A small CTC audio transcriber, trained from scratch.
Training: soap at rate 0.003, batches of 128.
Data: trained on short read English sentences (LibriTTS-R), 36.4 epochs.
Rows from block 6 of a small CTC audio transcriber, named by matrix and row number. Rows with one number belong to one neuron. Each number is 200 + 20 x the weight over its row's rms, rounded and kept within 0 to 999. All counts start at 0. After the name is the row's rms in percent of the matrix's.
After each neuron's rows are labels from the 100 clips, of 14976, where the neuron reaches its highest value: "responds to" is what is common among them. Only what is clearly more common there than usual is listed. The data: short read English sentences (LibriTTS-R).
# fc1: MLP up (model.blocks.6.mlp.fc1.weight, 768x128), inputs 64-127
# fc2: MLP down (model.blocks.6.mlp.fc2.weight, 128x768, transposed), outputs 64-127

fc1.90,094,229,198,206,162,173,174,189,194,199,221,186,198,228,165,208,187,204,206,220,245,190,178,234,181,202,176,164,206,191,203,199,243,198,200,181,159,193,220,205,201,201,194,167,192,167,207,203,235,193,187,192,196,193,196,189,205,178,241,201,193,199,231,186,208
fc2.90,088,186,192,198,222,187,179,209,206,214,157,233,216,186,206,234,192,196,217,202,166,197,207,193,198,201,237,197,199,190,200,191,186,195,220,188,204,196,183,209,190,168,174,240,134,197,208,175,191,239,195,237,202,205,218,187,205,205,177,181,173,248,186,216,187
responds to: the word "that"

fc1.606,109,176,199,208,205,232,180,201,177,189,197,163,173,178,210,207,195,203,207,176,196,253,198,198,190,246,204,206,219,222,210,221,197,225,198,227,178,195,186,189,184,196,202,182,191,185,197,203,191,199,234,169,194,159,176,215,198,200,232,202,158,178,198,183,219
fc2.606,110,226,201,179,200,210,184,187,216,209,237,207,247,168,191,196,179,183,228,154,174,207,148,211,238,198,199,244,177,197,185,159,227,223,207,193,225,220,206,189,186,224,196,211,183,201,201,191,196,225,164,189,193,195,226,177,227,192,188,216,213,216,214,214,220
responds to: the word "have"

fc1.633,100,199,196,209,179,187,188,182,178,184,180,167,219,210,209,188,219,188,191,175,234,165,207,191,207,194,182,192,198,216,222,214,203,228,222,212,227,174,205,194,174,214,215,205,213,147,184,224,190,204,163,218,217,198,217,206,176,194,193,171,260,175,176,197,201
fc2.633,092,202,210,231,218,217,148,216,222,213,178,183,206,208,160,213,184,208,193,205,184,196,177,201,219,203,203,197,206,204,206,199,234,249,189,177,172,215,206,196,217,206,188,242,216,197,185,219,195,208,187,168,224,199,194,196,223,230,186,177,172,199,232,216,196
responds to: the word "you"

fc1.589,107,226,169,195,210,197,174,199,173,178,201,195,259,225,177,193,204,177,201,203,192,227,179,148,211,155,181,165,188,214,196,187,218,188,182,166,221,169,218,194,191,172,201,210,168,194,217,181,177,184,200,209,178,208,225,175,204,192,188,173,213,186,206,209,187
fc2.589,120,197,200,227,200,190,166,210,204,151,195,208,202,230,217,177,186,200,206,184,194,216,171,183,206,175,207,199,211,223,186,194,217,170,212,159,237,179,182,168,177,203,220,234,224,189,208,189,166,161,168,220,187,182,212,208,217,203,206,243,224,205,213,184,196
responds to: the word "to"; the word "the"

fc1.604,104,204,157,205,184,132,177,182,235,217,199,199,236,189,180,207,160,210,187,208,203,210,176,213,219,177,163,189,161,187,182,198,164,219,196,200,178,198,199,181,195,174,219,186,199,197,202,202,213,211,194,223,190,209,190,183,223,187,184,223,196,180,236,196,224
fc2.604,122,212,175,194,199,179,228,180,220,171,200,209,169,221,198,215,171,174,189,205,207,191,215,201,191,175,196,206,215,248,191,189,181,192,205,172,183,205,193,178,186,215,191,164,197,197,192,221,209,188,213,184,207,198,191,211,210,169,209,183,178,202,210,216,181
responds to: the word "that"; the word "i"; the word "but"

fc1.243,092,171,193,228,221,224,203,209,177,187,220,156,211,200,175,205,174,185,177,204,191,172,208,231,202,188,190,202,163,228,212,222,198,213,208,219,177,175,173,195,197,235,206,219,212,175,194,193,217,226,218,199,211,172,202,204,173,181,197,191,223,188,189,214,225
fc2.243,084,163,199,184,213,238,182,205,191,249,184,206,201,196,207,182,225,198,179,200,247,217,160,158,183,185,201,165,207,172,220,204,219,201,186,183,229,191,216,160,208,222,219,180,211,210,217,181,224,175,207,204,189,182,186,203,201,223,193,202,200,178,189,185,236
responds to: the word "was"

fc1.38,100,173,198,176,182,148,176,186,195,199,192,217,196,180,178,213,198,225,199,202,221,220,167,206,241,160,196,215,215,220,198,164,202,226,202,192,176,193,197,175,159,194,219,213,210,192,203,209,196,199,209,205,224,203,169,180,241,184,203,170,197,209,161,212,226
fc2.38,097,165,199,173,227,173,196,183,213,208,182,173,163,228,212,187,174,196,188,199,214,228,202,193,220,222,240,207,196,205,192,210,218,154,230,208,167,210,223,183,206,204,211,194,223,193,207,220,195,198,190,180,179,197,165,201,196,198,184,207,206,193,221,186,170
responds to: the word "yes"

fc1.462,102,206,167,179,191,192,174,203,209,208,186,153,198,197,221,167,202,139,189,197,205,233,219,197,221,216,168,199,192,234,197,172,187,212,194,206,223,174,146,234,211,196,218,204,181,179,187,185,191,192,193,197,140,173,217,201,205,209,224,188,227,191,185,213,208
fc2.462,106,228,187,186,191,219,202,198,207,174,229,159,212,182,183,183,182,197,197,175,167,217,206,212,205,175,187,153,225,226,208,173,223,218,169,169,190,148,197,194,197,214,201,172,185,235,195,182,211,221,213,189,234,216,161,209,219,248,203,207,204,187,205,240,199
responds to: the word "the"

fc1.691,096,189,159,176,232,201,205,208,230,195,230,186,181,178,231,156,202,173,201,215,193,230,228,197,227,191,179,219,189,195,200,181,208,189,222,201,234,214,188,185,214,203,190,222,208,184,191,214,146,230,187,200,173,190,193,189,238,201,218,182,219,198,219,220,200
fc2.691,088,189,229,175,230,234,195,212,207,219,176,224,225,193,221,211,213,198,222,191,217,176,186,216,201,219,200,189,207,227,180,190,176,208,154,185,222,203,217,196,196,233,213,149,198,202,188,188,187,179,218,211,217,192,179,252,176,213,203,205,221,203,183,174,196
responds to: the word "this"

fc1.126,104,182,171,208,189,209,193,202,155,196,182,196,234,190,217,186,172,168,225,220,149,236,242,197,177,172,181,180,201,185,218,195,213,200,177,218,214,209,190,235,177,188,215,166,153,153,206,230,158,189,199,211,181,202,162,196,191,227,185,178,205,176,224,223,196
fc2.126,110,216,201,192,194,173,189,226,206,198,213,185,170,204,202,160,235,197,174,197,226,228,218,208,198,199,177,154,200,234,200,159,204,225,228,222,214,146,196,177,183,198,194,176,209,175,176,206,200,217,199,215,214,212,211,219,197,203,154,228,235,197,186,192,208
responds to: the word "with"; the word "him"

fc1.268,098,170,196,187,186,187,222,204,196,204,186,189,170,205,208,200,219,200,188,182,235,194,193,213,201,154,231,193,172,211,215,179,205,182,207,192,180,199,206,204,211,178,177,173,182,148,221,233,190,204,200,212,176,205,193,210,185,200,240,214,192,201,235,225,250
fc2.268,100,227,184,190,190,219,215,165,200,193,184,189,221,190,158,201,172,192,233,199,209,182,203,232,164,218,231,208,182,207,184,221,213,182,205,193,213,177,188,183,172,228,206,193,189,199,193,181,182,198,210,178,222,210,162,209,178,190,194,211,199,206,182,183,168
responds to: the word "that"

fc1.627,100,173,209,197,184,202,197,221,174,186,188,175,197,207,223,234,196,215,202,199,203,213,201,178,187,155,208,166,151,185,203,237,195,191,167,184,188,211,208,189,190,174,217,197,168,218,213,210,153,205,160,196,200,187,222,176,181,205,182,214,229,175,187,218,198
fc2.627,103,226,174,216,180,201,205,199,239,164,177,176,197,205,207,206,208,193,168,215,188,211,170,210,217,202,199,170,213,230,197,222,229,230,218,166,210,198,209,227,185,207,200,231,198,206,222,202,196,217,185,213,199,194,163,216,159,207,202,211,189,173,189,221,203
responds to: the word "to"; the word "it"

fc1.273,095,177,215,231,211,208,208,198,208,190,206,219,208,203,167,166,226,197,214,224,165,199,205,182,192,176,202,185,249,176,188,214,210,196,216,178,192,237,215,184,184,165,182,182,190,182,182,209,173,202,256,192,224,229,211,211,209,186,173,204,182,199,211,180,214
fc2.273,089,249,179,200,169,208,214,124,216,167,177,176,230,208,198,218,226,205,181,178,198,197,211,227,206,208,221,179,141,214,217,155,161,198,212,188,203,172,167,245,210,183,207,174,213,220,197,197,207,192,217,228,168,208,216,209,189,208,198,190,205,185,185,199,206
responds to: the word "have"; the word "has"

fc1.739,104,210,218,184,175,163,200,206,206,167,199,183,212,191,211,204,197,195,180,178,179,232,239,194,163,175,193,203,195,188,200,154,164,207,189,183,174,189,189,178,192,207,186,233,215,222,169,204,189,198,200,229,229,188,220,173,182,194,179,183,217,224,197,170,243
fc2.739,103,218,250,238,172,199,198,210,212,217,198,201,164,203,182,187,191,194,228,207,210,193,215,213,209,193,209,205,163,207,199,211,176,214,214,201,193,210,182,188,199,193,211,160,199,205,189,178,217,208,235,215,202,177,207,248,221,200,245,225,211,210,199,206,177
responds to: the word "you"

fc1.449,097,160,192,182,219,173,210,199,213,206,200,188,178,183,178,194,210,201,204,186,248,207,172,208,222,204,230,184,189,211,169,173,187,179,182,224,208,183,204,202,184,221,221,202,185,218,191,207,213,228,191,187,192,222,170,205,183,164,214,197,180,199,204,176,193
fc2.449,089,210,204,215,185,171,190,217,160,199,219,200,211,175,186,221,169,204,228,215,190,204,204,192,228,187,211,190,201,166,185,249,214,214,203,213,160,206,193,216,202,195,187,215,176,203,174,192,190,207,214,159,191,217,202,211,228,221,163,152,201,222,216,219,186
responds to: the word "this"

fc1.43,101,176,189,205,239,192,191,179,201,166,174,236,205,159,195,201,202,195,210,217,187,207,202,220,184,173,196,213,190,217,161,205,203,222,198,210,184,190,155,196,165,159,178,181,193,180,213,211,194,207,211,178,199,220,184,215,187,160,213,193,216,168,188,215,208
fc2.43,093,175,186,193,178,195,211,196,160,213,178,168,237,186,216,188,201,215,171,201,150,205,198,216,235,198,179,183,234,173,210,210,207,225,186,203,142,189,216,172,212,189,173,191,185,199,221,184,191,199,187,192,172,171,220,190,181,232,220,209,215,218,200,224,221
responds to: the word "yes"

fc1.406,098,198,189,198,211,230,208,224,159,178,200,147,203,193,215,206,224,163,184,166,239,223,169,217,223,156,221,183,200,192,207,224,199,171,194,191,197,231,213,199,181,222,206,188,173,198,186,203,181,225,207,238,190,210,243,178,182,195,205,183,184,180,207,187,196
fc2.406,110,213,196,190,176,199,178,226,184,221,238,184,191,188,185,181,201,209,205,214,190,232,201,220,208,149,238,204,239,166,201,217,206,174,203,162,184,208,209,207,228,221,165,203,211,193,237,183,184,201,186,216,207,195,191,221,194,173,200,171,215,203,171,205,223
responds to: the word "you"; the word "do"; the word "know"

fc1.410,096,242,218,232,187,204,183,188,199,189,173,253,213,204,199,238,229,188,155,186,207,252,203,211,192,188,234,194,206,195,222,198,193,184,194,200,178,165,171,207,219,209,212,203,167,207,186,153,174,210,204,211,198,179,251,209,190,180,177,207,216,196,201,187,230
fc2.410,089,189,191,212,208,182,242,198,183,207,241,198,170,186,197,168,184,201,232,205,190,198,180,172,212,181,169,205,198,202,197,183,233,230,200,196,156,194,190,199,186,226,223,156,193,199,177,201,223,172,197,203,200,218,201,172,200,231,208,205,193,211,177,202,164
responds to: the word "of"

fc1.554,098,189,171,188,197,175,187,177,190,197,187,208,190,189,188,221,209,212,196,199,165,231,189,210,193,184,179,225,203,155,202,179,191,220,196,203,180,199,205,205,177,177,209,215,221,183,180,223,185,215,217,189,205,179,165,185,182,142,191,152,176,200,172,204,229
fc2.554,088,201,223,197,173,185,184,182,198,195,212,184,209,165,190,216,200,207,190,229,195,233,180,191,228,249,205,201,196,189,197,202,189,212,165,187,213,208,208,167,177,223,191,189,210,248,221,210,195,164,234,185,183,201,192,181,202,194,214,178,200,168,245,201,185
responds to: the word "yes"

fc1.61,096,191,214,187,185,181,214,236,170,152,192,198,208,181,232,202,209,215,192,207,162,218,230,220,199,216,206,212,183,202,197,204,199,213,205,228,190,178,201,170,184,239,213,229,187,191,218,198,227,201,215,206,192,183,228,204,207,191,209,198,182,194,208,163,200
fc2.61,099,208,210,216,210,194,192,169,211,223,203,217,221,225,228,203,196,188,232,183,217,188,212,198,208,219,165,237,219,226,206,194,206,197,204,192,221,209,201,193,200,155,168,229,180,190,191,211,173,216,204,187,190,226,217,215,212,214,192,172,212,216,201,209,169
responds to: the word "have"

fc1.263,103,171,171,195,182,203,215,168,222,211,194,218,201,219,228,220,225,223,182,148,216,220,202,214,197,185,155,221,186,191,205,180,194,192,193,155,210,192,211,205,222,182,222,226,210,189,161,205,170,197,207,187,210,237,183,198,253,185,207,191,195,207,177,194,236
fc2.263,100,184,246,202,181,186,174,178,200,176,205,191,192,185,196,240,183,228,201,221,187,176,179,223,176,208,257,198,223,191,198,185,179,187,215,219,215,206,170,185,222,177,209,190,172,210,210,211,179,217,198,182,186,213,201,169,180,168,226,195,187,200,221,229,219
responds to: the word "yes"

fc1.759,102,198,237,143,179,215,226,200,203,234,208,194,216,195,203,236,176,166,171,177,208,180,211,188,211,159,178,175,204,178,210,219,211,161,187,209,205,185,172,200,199,194,209,190,206,181,153,197,209,191,215,247,218,161,217,164,181,216,207,193,176,191,208,201,221
fc2.759,102,211,223,204,213,177,201,202,240,179,206,209,212,176,160,212,183,223,179,204,213,198,185,186,213,198,208,211,192,225,218,188,168,199,195,224,209,219,179,162,229,206,166,195,173,213,204,196,175,170,171,212,191,197,226,226,204,179,201,202,208,199,194,199,209
responds to: the word "you"; the word "i"

fc1.88,097,181,179,180,188,207,207,207,209,176,207,167,221,198,232,191,205,197,237,188,173,224,216,201,169,183,161,180,153,188,197,198,191,191,176,248,222,207,183,208,193,225,203,199,210,188,188,216,187,236,172,183,174,216,176,175,223,205,186,185,210,210,208,233,197
fc2.88,096,189,185,196,210,183,240,190,211,249,229,181,190,204,197,175,181,176,177,198,253,200,213,175,215,224,216,192,232,222,204,190,208,255,222,221,194,195,162,240,210,172,201,200,170,181,211,179,236,208,217,196,205,205,199,183,188,201,190,173,194,216,226,211,220
responds to: the word "this"

fc1.479,099,202,210,184,180,200,213,172,191,221,200,194,182,217,196,230,216,232,226,192,183,226,186,202,241,187,201,173,207,216,186,242,187,220,186,204,227,164,201,180,166,192,200,215,195,184,216,165,189,186,215,215,215,179,200,205,212,178,164,199,247,175,230,209,203
fc2.479,091,194,174,222,164,214,193,234,216,183,188,166,239,192,218,198,190,167,173,210,225,177,188,193,194,194,216,193,177,201,203,218,213,216,209,196,194,206,212,172,167,217,206,195,208,196,196,211,194,215,183,199,194,190,220,217,203,209,198,211,168,172,182,182,191
responds to: the word "have"

fc1.195,103,196,208,194,199,199,209,166,228,208,159,198,243,201,209,193,179,205,189,212,223,242,188,231,202,190,222,169,198,165,216,201,235,231,177,176,199,202,236,161,198,211,231,192,181,212,187,205,194,176,199,190,153,220,195,204,217,187,214,178,198,225,204,214,233
fc2.195,113,213,209,237,208,209,206,203,209,224,204,158,198,203,186,227,219,239,220,180,204,188,231,215,214,192,214,215,171,160,174,183,220,243,198,173,230,203,206,226,207,182,202,204,202,191,228,223,186,200,207,182,206,227,185,152,196,185,172,180,208,212,193,175,233
responds to: the word "yes"; the word "mr"

fc1.242,100,206,165,156,160,211,197,189,169,190,197,149,202,204,208,196,211,172,195,176,186,188,236,208,194,198,167,206,177,170,240,197,218,198,198,203,199,227,195,192,218,227,221,184,167,211,164,200,217,229,186,189,220,185,221,181,170,180,210,190,212,200,212,162,208
fc2.242,097,191,211,214,179,219,217,144,216,207,205,204,231,214,195,190,193,224,177,219,171,242,237,169,231,218,230,203,212,222,208,190,186,170,212,173,184,212,216,164,235,190,214,194,163,186,199,187,218,178,218,201,194,224,215,195,228,220,223,206,200,218,176,225,185
responds to: the word "the"

fc1.254,107,206,188,192,175,186,186,225,175,202,231,201,225,214,241,209,187,252,202,209,173,212,161,204,223,203,171,185,249,232,214,197,214,229,176,215,211,185,190,196,159,194,229,180,226,228,192,212,189,200,199,219,204,218,197,180,204,176,211,197,208,195,206,204,217
fc2.254,118,213,181,166,157,176,203,215,184,209,208,214,205,186,231,185,204,195,169,193,173,210,188,175,197,193,206,167,196,202,194,182,170,209,231,188,188,159,206,199,174,184,224,194,225,175,223,172,221,203,192,187,215,178,191,193,185,208,207,232,213,186,188,215,165
responds to: the word "with"; the word "was"

fc1.761,100,205,160,195,191,218,183,207,198,207,203,199,232,195,223,185,169,181,187,208,189,240,161,197,195,232,187,222,195,190,220,194,161,242,187,199,203,160,219,244,166,181,175,183,221,190,198,216,178,194,180,250,198,194,204,226,202,199,231,215,233,227,192,202,188
fc2.761,117,217,189,176,192,176,237,181,216,233,192,185,224,164,174,196,205,239,182,195,209,211,178,199,186,215,178,167,195,194,204,196,171,211,226,231,179,173,191,204,165,207,200,160,240,201,186,195,223,217,178,216,169,187,216,185,221,199,209,210,206,188,208,210,225
responds to: the word "with"

fc1.354,099,155,209,192,199,214,211,191,259,192,213,184,181,180,191,193,203,216,176,186,196,201,198,198,226,188,188,207,171,199,212,162,211,205,230,236,186,202,215,197,219,238,192,184,167,216,183,212,224,193,232,200,172,202,211,195,192,203,182,166,184,138,236,185,191
fc2.354,112,204,198,188,203,224,217,232,201,203,219,179,216,204,223,171,201,175,196,191,168,183,193,199,172,215,220,197,195,145,195,202,200,209,215,191,181,195,226,195,183,166,220,210,245,217,221,219,196,204,190,198,214,212,194,211,231,146,183,188,259,202,191,207,192
responds to: the word "come"

fc1.746,101,180,183,172,203,181,207,154,156,175,181,220,222,197,216,201,197,203,204,199,222,193,205,206,201,210,210,207,197,204,184,153,214,210,191,198,212,209,148,189,191,186,218,235,184,158,195,195,214,229,200,235,215,225,173,159,209,167,181,215,193,225,197,232,183
fc2.746,100,186,183,231,203,187,231,168,211,192,236,224,197,201,160,223,193,218,204,216,183,198,179,177,172,239,212,178,221,195,195,190,207,242,213,187,218,203,183,195,191,239,176,190,196,211,236,234,177,189,188,182,231,209,188,189,180,179,179,166,190,190,214,205,188
responds to: the word "this"

fc1.428,103,199,177,208,185,168,246,174,170,198,190,182,197,198,209,176,214,211,201,202,186,189,201,183,190,186,222,196,203,203,208,191,245,204,186,198,202,212,192,220,217,227,196,223,171,198,195,236,243,195,216,229,204,156,212,189,192,196,222,149,210,205,203,231,209
fc2.428,107,152,212,179,207,193,212,198,192,196,220,210,208,241,195,195,186,231,211,196,210,211,179,204,182,171,261,237,201,232,199,181,204,213,228,190,179,199,186,205,180,202,191,183,191,203,160,217,207,180,172,165,190,177,215,233,185,202,179,194,224,189,171,208,215
responds to: the word "you"

fc1.417,106,213,173,164,192,197,165,199,193,196,204,164,261,206,185,203,168,210,172,216,184,164,187,172,191,167,201,204,223,209,187,199,214,233,207,189,184,202,196,190,205,209,182,203,187,216,196,236,210,209,196,196,178,196,224,153,211,209,226,177,225,203,187,186,206
fc2.417,118,183,212,221,215,187,214,179,228,237,209,200,223,239,159,187,219,216,210,248,166,198,214,206,214,227,182,193,194,185,161,202,209,207,196,211,200,227,216,219,168,204,168,200,208,203,173,217,186,214,175,175,192,189,185,180,219,198,200,165,236,226,189,174,192
responds to: the word "yes"

fc1.306,097,149,192,186,205,212,170,214,229,202,232,209,195,222,180,166,153,190,204,200,189,224,207,219,215,231,206,228,168,190,184,199,200,187,213,177,208,203,208,219,197,197,209,198,188,161,203,219,195,220,197,184,187,169,148,168,199,226,191,207,212,202,194,217,220
fc2.306,094,222,195,199,184,202,212,186,166,200,159,199,201,184,174,237,214,211,203,190,230,168,194,161,211,201,198,175,210,212,220,204,212,164,194,208,171,176,206,188,208,170,173,154,188,222,182,204,197,199,246,208,183,199,220,213,215,208,189,201,194,173,181,207,182
responds to: the word "that"; the word "is"

fc1.521,106,169,172,188,192,179,207,188,186,154,194,172,180,172,218,211,195,189,206,169,212,217,171,193,205,180,159,215,252,192,156,187,215,200,219,227,172,189,202,189,170,177,192,179,208,179,212,197,183,198,217,224,195,169,178,224,191,203,186,226,181,193,233,199,183
fc2.521,104,204,219,174,219,196,217,190,175,191,237,207,190,186,194,237,168,187,211,160,192,229,194,205,171,186,228,212,203,230,209,178,157,192,183,169,232,189,195,190,180,201,210,191,187,170,193,204,199,216,145,193,171,185,232,180,220,199,231,169,187,181,222,189,218
responds to: the word "have"

fc1.137,097,221,178,186,187,187,198,207,192,192,238,203,233,215,218,205,173,196,224,209,211,218,178,209,222,187,178,212,187,204,188,171,182,178,201,196,188,185,203,236,199,168,205,187,212,230,186,212,202,228,168,249,196,186,207,225,224,183,171,240,200,248,188,205,180
fc2.137,100,200,193,198,197,206,232,174,237,214,207,199,192,185,196,165,198,211,157,197,196,206,206,209,176,206,197,183,213,220,200,164,178,219,216,224,186,213,219,206,186,185,225,162,242,176,194,205,239,201,185,182,176,169,221,182,181,216,211,185,208,189,162,189,214
responds to: the word "with"

fc1.359,101,163,188,163,198,234,175,215,182,192,206,222,178,211,216,177,181,232,220,155,195,204,194,160,222,164,202,186,197,226,226,218,230,207,227,219,194,233,204,195,211,220,199,234,234,226,185,178,241,207,184,181,200,235,211,202,213,209,223,219,167,231,192,203,196
fc2.359,099,193,193,190,196,205,234,216,210,192,188,206,217,189,174,198,236,211,178,204,182,229,200,211,184,202,188,212,234,192,189,165,212,181,197,203,220,166,235,193,200,227,217,198,200,148,234,183,223,181,204,188,199,182,196,205,215,185,204,217,194,217,180,196,217
responds to: the word "of"

fc1.643,102,162,197,205,165,176,188,194,241,217,164,204,183,173,173,171,194,208,208,185,204,187,190,204,224,198,172,196,168,197,188,199,188,193,226,212,179,185,205,219,175,203,178,189,194,161,192,200,213,200,167,214,228,218,184,219,193,233,172,222,182,219,188,215,256
fc2.643,096,206,187,155,198,202,216,197,235,188,207,212,222,221,204,182,180,174,166,191,191,217,234,179,188,197,192,201,156,180,221,228,168,200,208,209,192,196,254,191,235,173,191,197,212,201,172,201,170,208,237,195,239,226,214,212,202,180,180,252,194,215,212,171,196
responds to: the word "with"

fc1.702,111,174,181,196,192,229,210,186,203,183,209,194,183,200,173,181,201,228,175,191,159,186,194,201,209,170,157,202,184,174,206,206,183,243,206,179,182,211,191,196,182,180,217,192,196,219,231,185,207,186,188,223,195,183,220,215,223,156,176,192,216,186,207,226,187
fc2.702,130,183,199,174,200,213,227,191,217,200,237,197,203,186,205,183,155,222,185,212,179,210,190,196,210,188,211,171,178,217,174,191,195,226,168,218,189,210,152,185,199,189,203,244,234,210,211,181,194,206,168,191,187,178,220,197,210,169,188,201,193,215,205,210,201
responds to: the word "come"

fc1.99,101,209,184,191,195,184,227,209,169,175,203,213,237,206,235,206,199,169,207,190,171,201,178,188,183,210,178,204,218,191,184,167,208,232,218,189,248,189,179,160,130,199,192,188,190,205,218,227,198,206,212,212,189,260,198,197,208,203,208,212,182,168,215,238,205
fc2.99,103,206,207,196,159,201,188,189,183,176,234,193,184,211,209,219,236,208,144,228,193,227,212,178,232,215,215,167,180,193,210,190,187,207,191,170,216,176,210,202,225,201,215,186,173,188,223,173,222,158,154,225,180,194,211,206,197,204,203,214,222,180,219,198,199
responds to: the word "with"

fc1.564,097,195,198,185,177,205,206,187,194,183,210,194,189,170,167,193,181,206,174,179,181,207,198,199,199,195,172,207,179,173,205,200,191,180,216,200,209,194,208,201,186,193,200,241,232,196,188,175,210,199,202,224,178,174,238,186,209,199,157,237,197,187,198,207,210
fc2.564,095,225,188,161,193,185,190,194,185,232,181,241,229,223,218,207,231,219,211,209,169,206,193,179,224,195,191,210,217,177,197,232,184,229,155,220,198,172,191,180,196,199,202,194,209,207,172,195,188,216,197,182,215,240,204,212,161,200,198,199,193,200,188,168,215
responds to: the word "to"; the word "of"

fc1.395,100,205,199,176,222,166,222,214,185,199,228,197,219,196,181,188,210,196,195,168,178,227,158,181,210,178,192,207,217,178,180,198,205,180,218,206,190,216,188,204,179,189,196,198,210,219,243,182,191,205,234,229,172,187,218,171,180,190,232,206,207,154,180,153,216
fc2.395,100,201,231,193,191,159,195,171,184,184,208,193,230,211,216,204,193,181,212,226,178,223,232,182,213,225,182,171,238,218,221,199,209,208,228,187,245,187,218,209,193,218,214,179,206,188,201,238,201,209,201,178,192,198,161,223,177,196,184,224,180,209,199,222,165
responds to: the word "you"; the word "do"

fc1.672,103,178,201,170,224,209,181,208,212,203,211,178,183,178,226,200,198,198,166,173,193,226,195,199,215,228,182,196,201,213,220,198,159,186,179,232,203,190,206,229,184,186,197,210,167,201,193,218,179,236,184,216,195,174,213,251,250,257,185,210,216,188,255,194,202
fc2.672,104,218,190,203,217,208,187,216,198,214,193,182,192,236,181,191,196,223,212,214,201,199,209,212,230,198,170,163,196,216,177,193,199,182,188,178,216,186,184,181,231,195,163,202,243,166,200,207,172,197,166,200,211,189,196,211,214,184,223,189,219,192,176,192,245
responds to: the word "other"; the word "mother"

fc1.503,103,199,238,219,168,169,178,201,200,216,198,192,199,208,201,202,212,188,194,165,177,195,217,219,215,180,206,201,201,214,189,227,168,215,217,207,189,206,222,211,205,200,215,175,224,222,181,210,218,231,193,188,184,194,232,239,225,236,172,185,211,216,187,205,166
fc2.503,103,225,223,173,193,230,226,195,217,167,168,206,187,191,188,204,176,210,205,184,215,211,202,214,216,188,191,223,189,253,213,180,218,225,198,189,207,174,197,156,177,216,200,180,172,196,184,199,174,189,216,210,227,199,186,191,207,166,142,196,190,190,181,199,180
responds to: the word "to"; text has "began"

fc1.575,108,189,197,203,179,211,171,209,185,207,169,206,210,190,216,190,183,158,193,188,178,235,211,214,204,178,202,218,189,188,177,206,155,189,207,183,226,221,206,214,211,201,194,208,170,218,194,219,212,231,196,192,196,171,185,203,177,180,203,225,167,209,151,232,190
fc2.575,126,192,220,175,230,199,176,208,187,164,200,208,188,218,214,226,166,191,184,172,197,177,213,205,199,230,216,221,190,202,167,191,180,218,191,206,194,203,238,179,161,180,201,185,179,205,169,225,192,231,181,217,196,203,213,220,216,214,189,204,231,201,186,182,186
responds to: the word "before"; the word "we"

fc1.656,090,181,204,201,222,171,221,177,192,208,223,203,200,198,212,183,179,207,182,201,229,181,198,214,224,180,185,197,184,196,184,181,205,217,164,200,178,195,183,197,194,181,195,195,234,171,215,207,215,210,225,221,208,200,188,197,239,165,182,227,207,175,214,245,210
fc2.656,089,200,204,197,195,185,204,184,192,196,177,170,165,199,195,208,239,201,235,228,169,221,188,209,209,239,198,158,235,225,200,199,211,170,218,161,201,213,203,202,206,214,206,181,213,178,183,191,220,177,181,173,192,191,167,180,184,212,185,203,192,219,188,193,217
responds to: the word "was"; the word "what"; the word "that"

fc1.108,101,192,163,203,176,209,187,161,182,177,198,232,221,187,217,220,193,204,150,209,202,238,186,209,231,191,182,215,216,193,197,215,185,194,221,217,211,178,196,240,165,169,214,174,200,192,176,213,165,194,216,217,226,206,224,216,170,199,188,230,209,225,190,158,193
fc2.108,104,202,206,195,178,201,224,209,194,222,167,237,182,202,180,201,200,193,232,232,225,183,224,204,185,214,160,194,214,224,211,163,181,198,192,204,207,167,150,204,194,201,216,163,226,188,205,209,190,201,221,221,210,179,195,182,183,223,214,193,204,223,186,184,189
responds to: the word "with"; the word "you"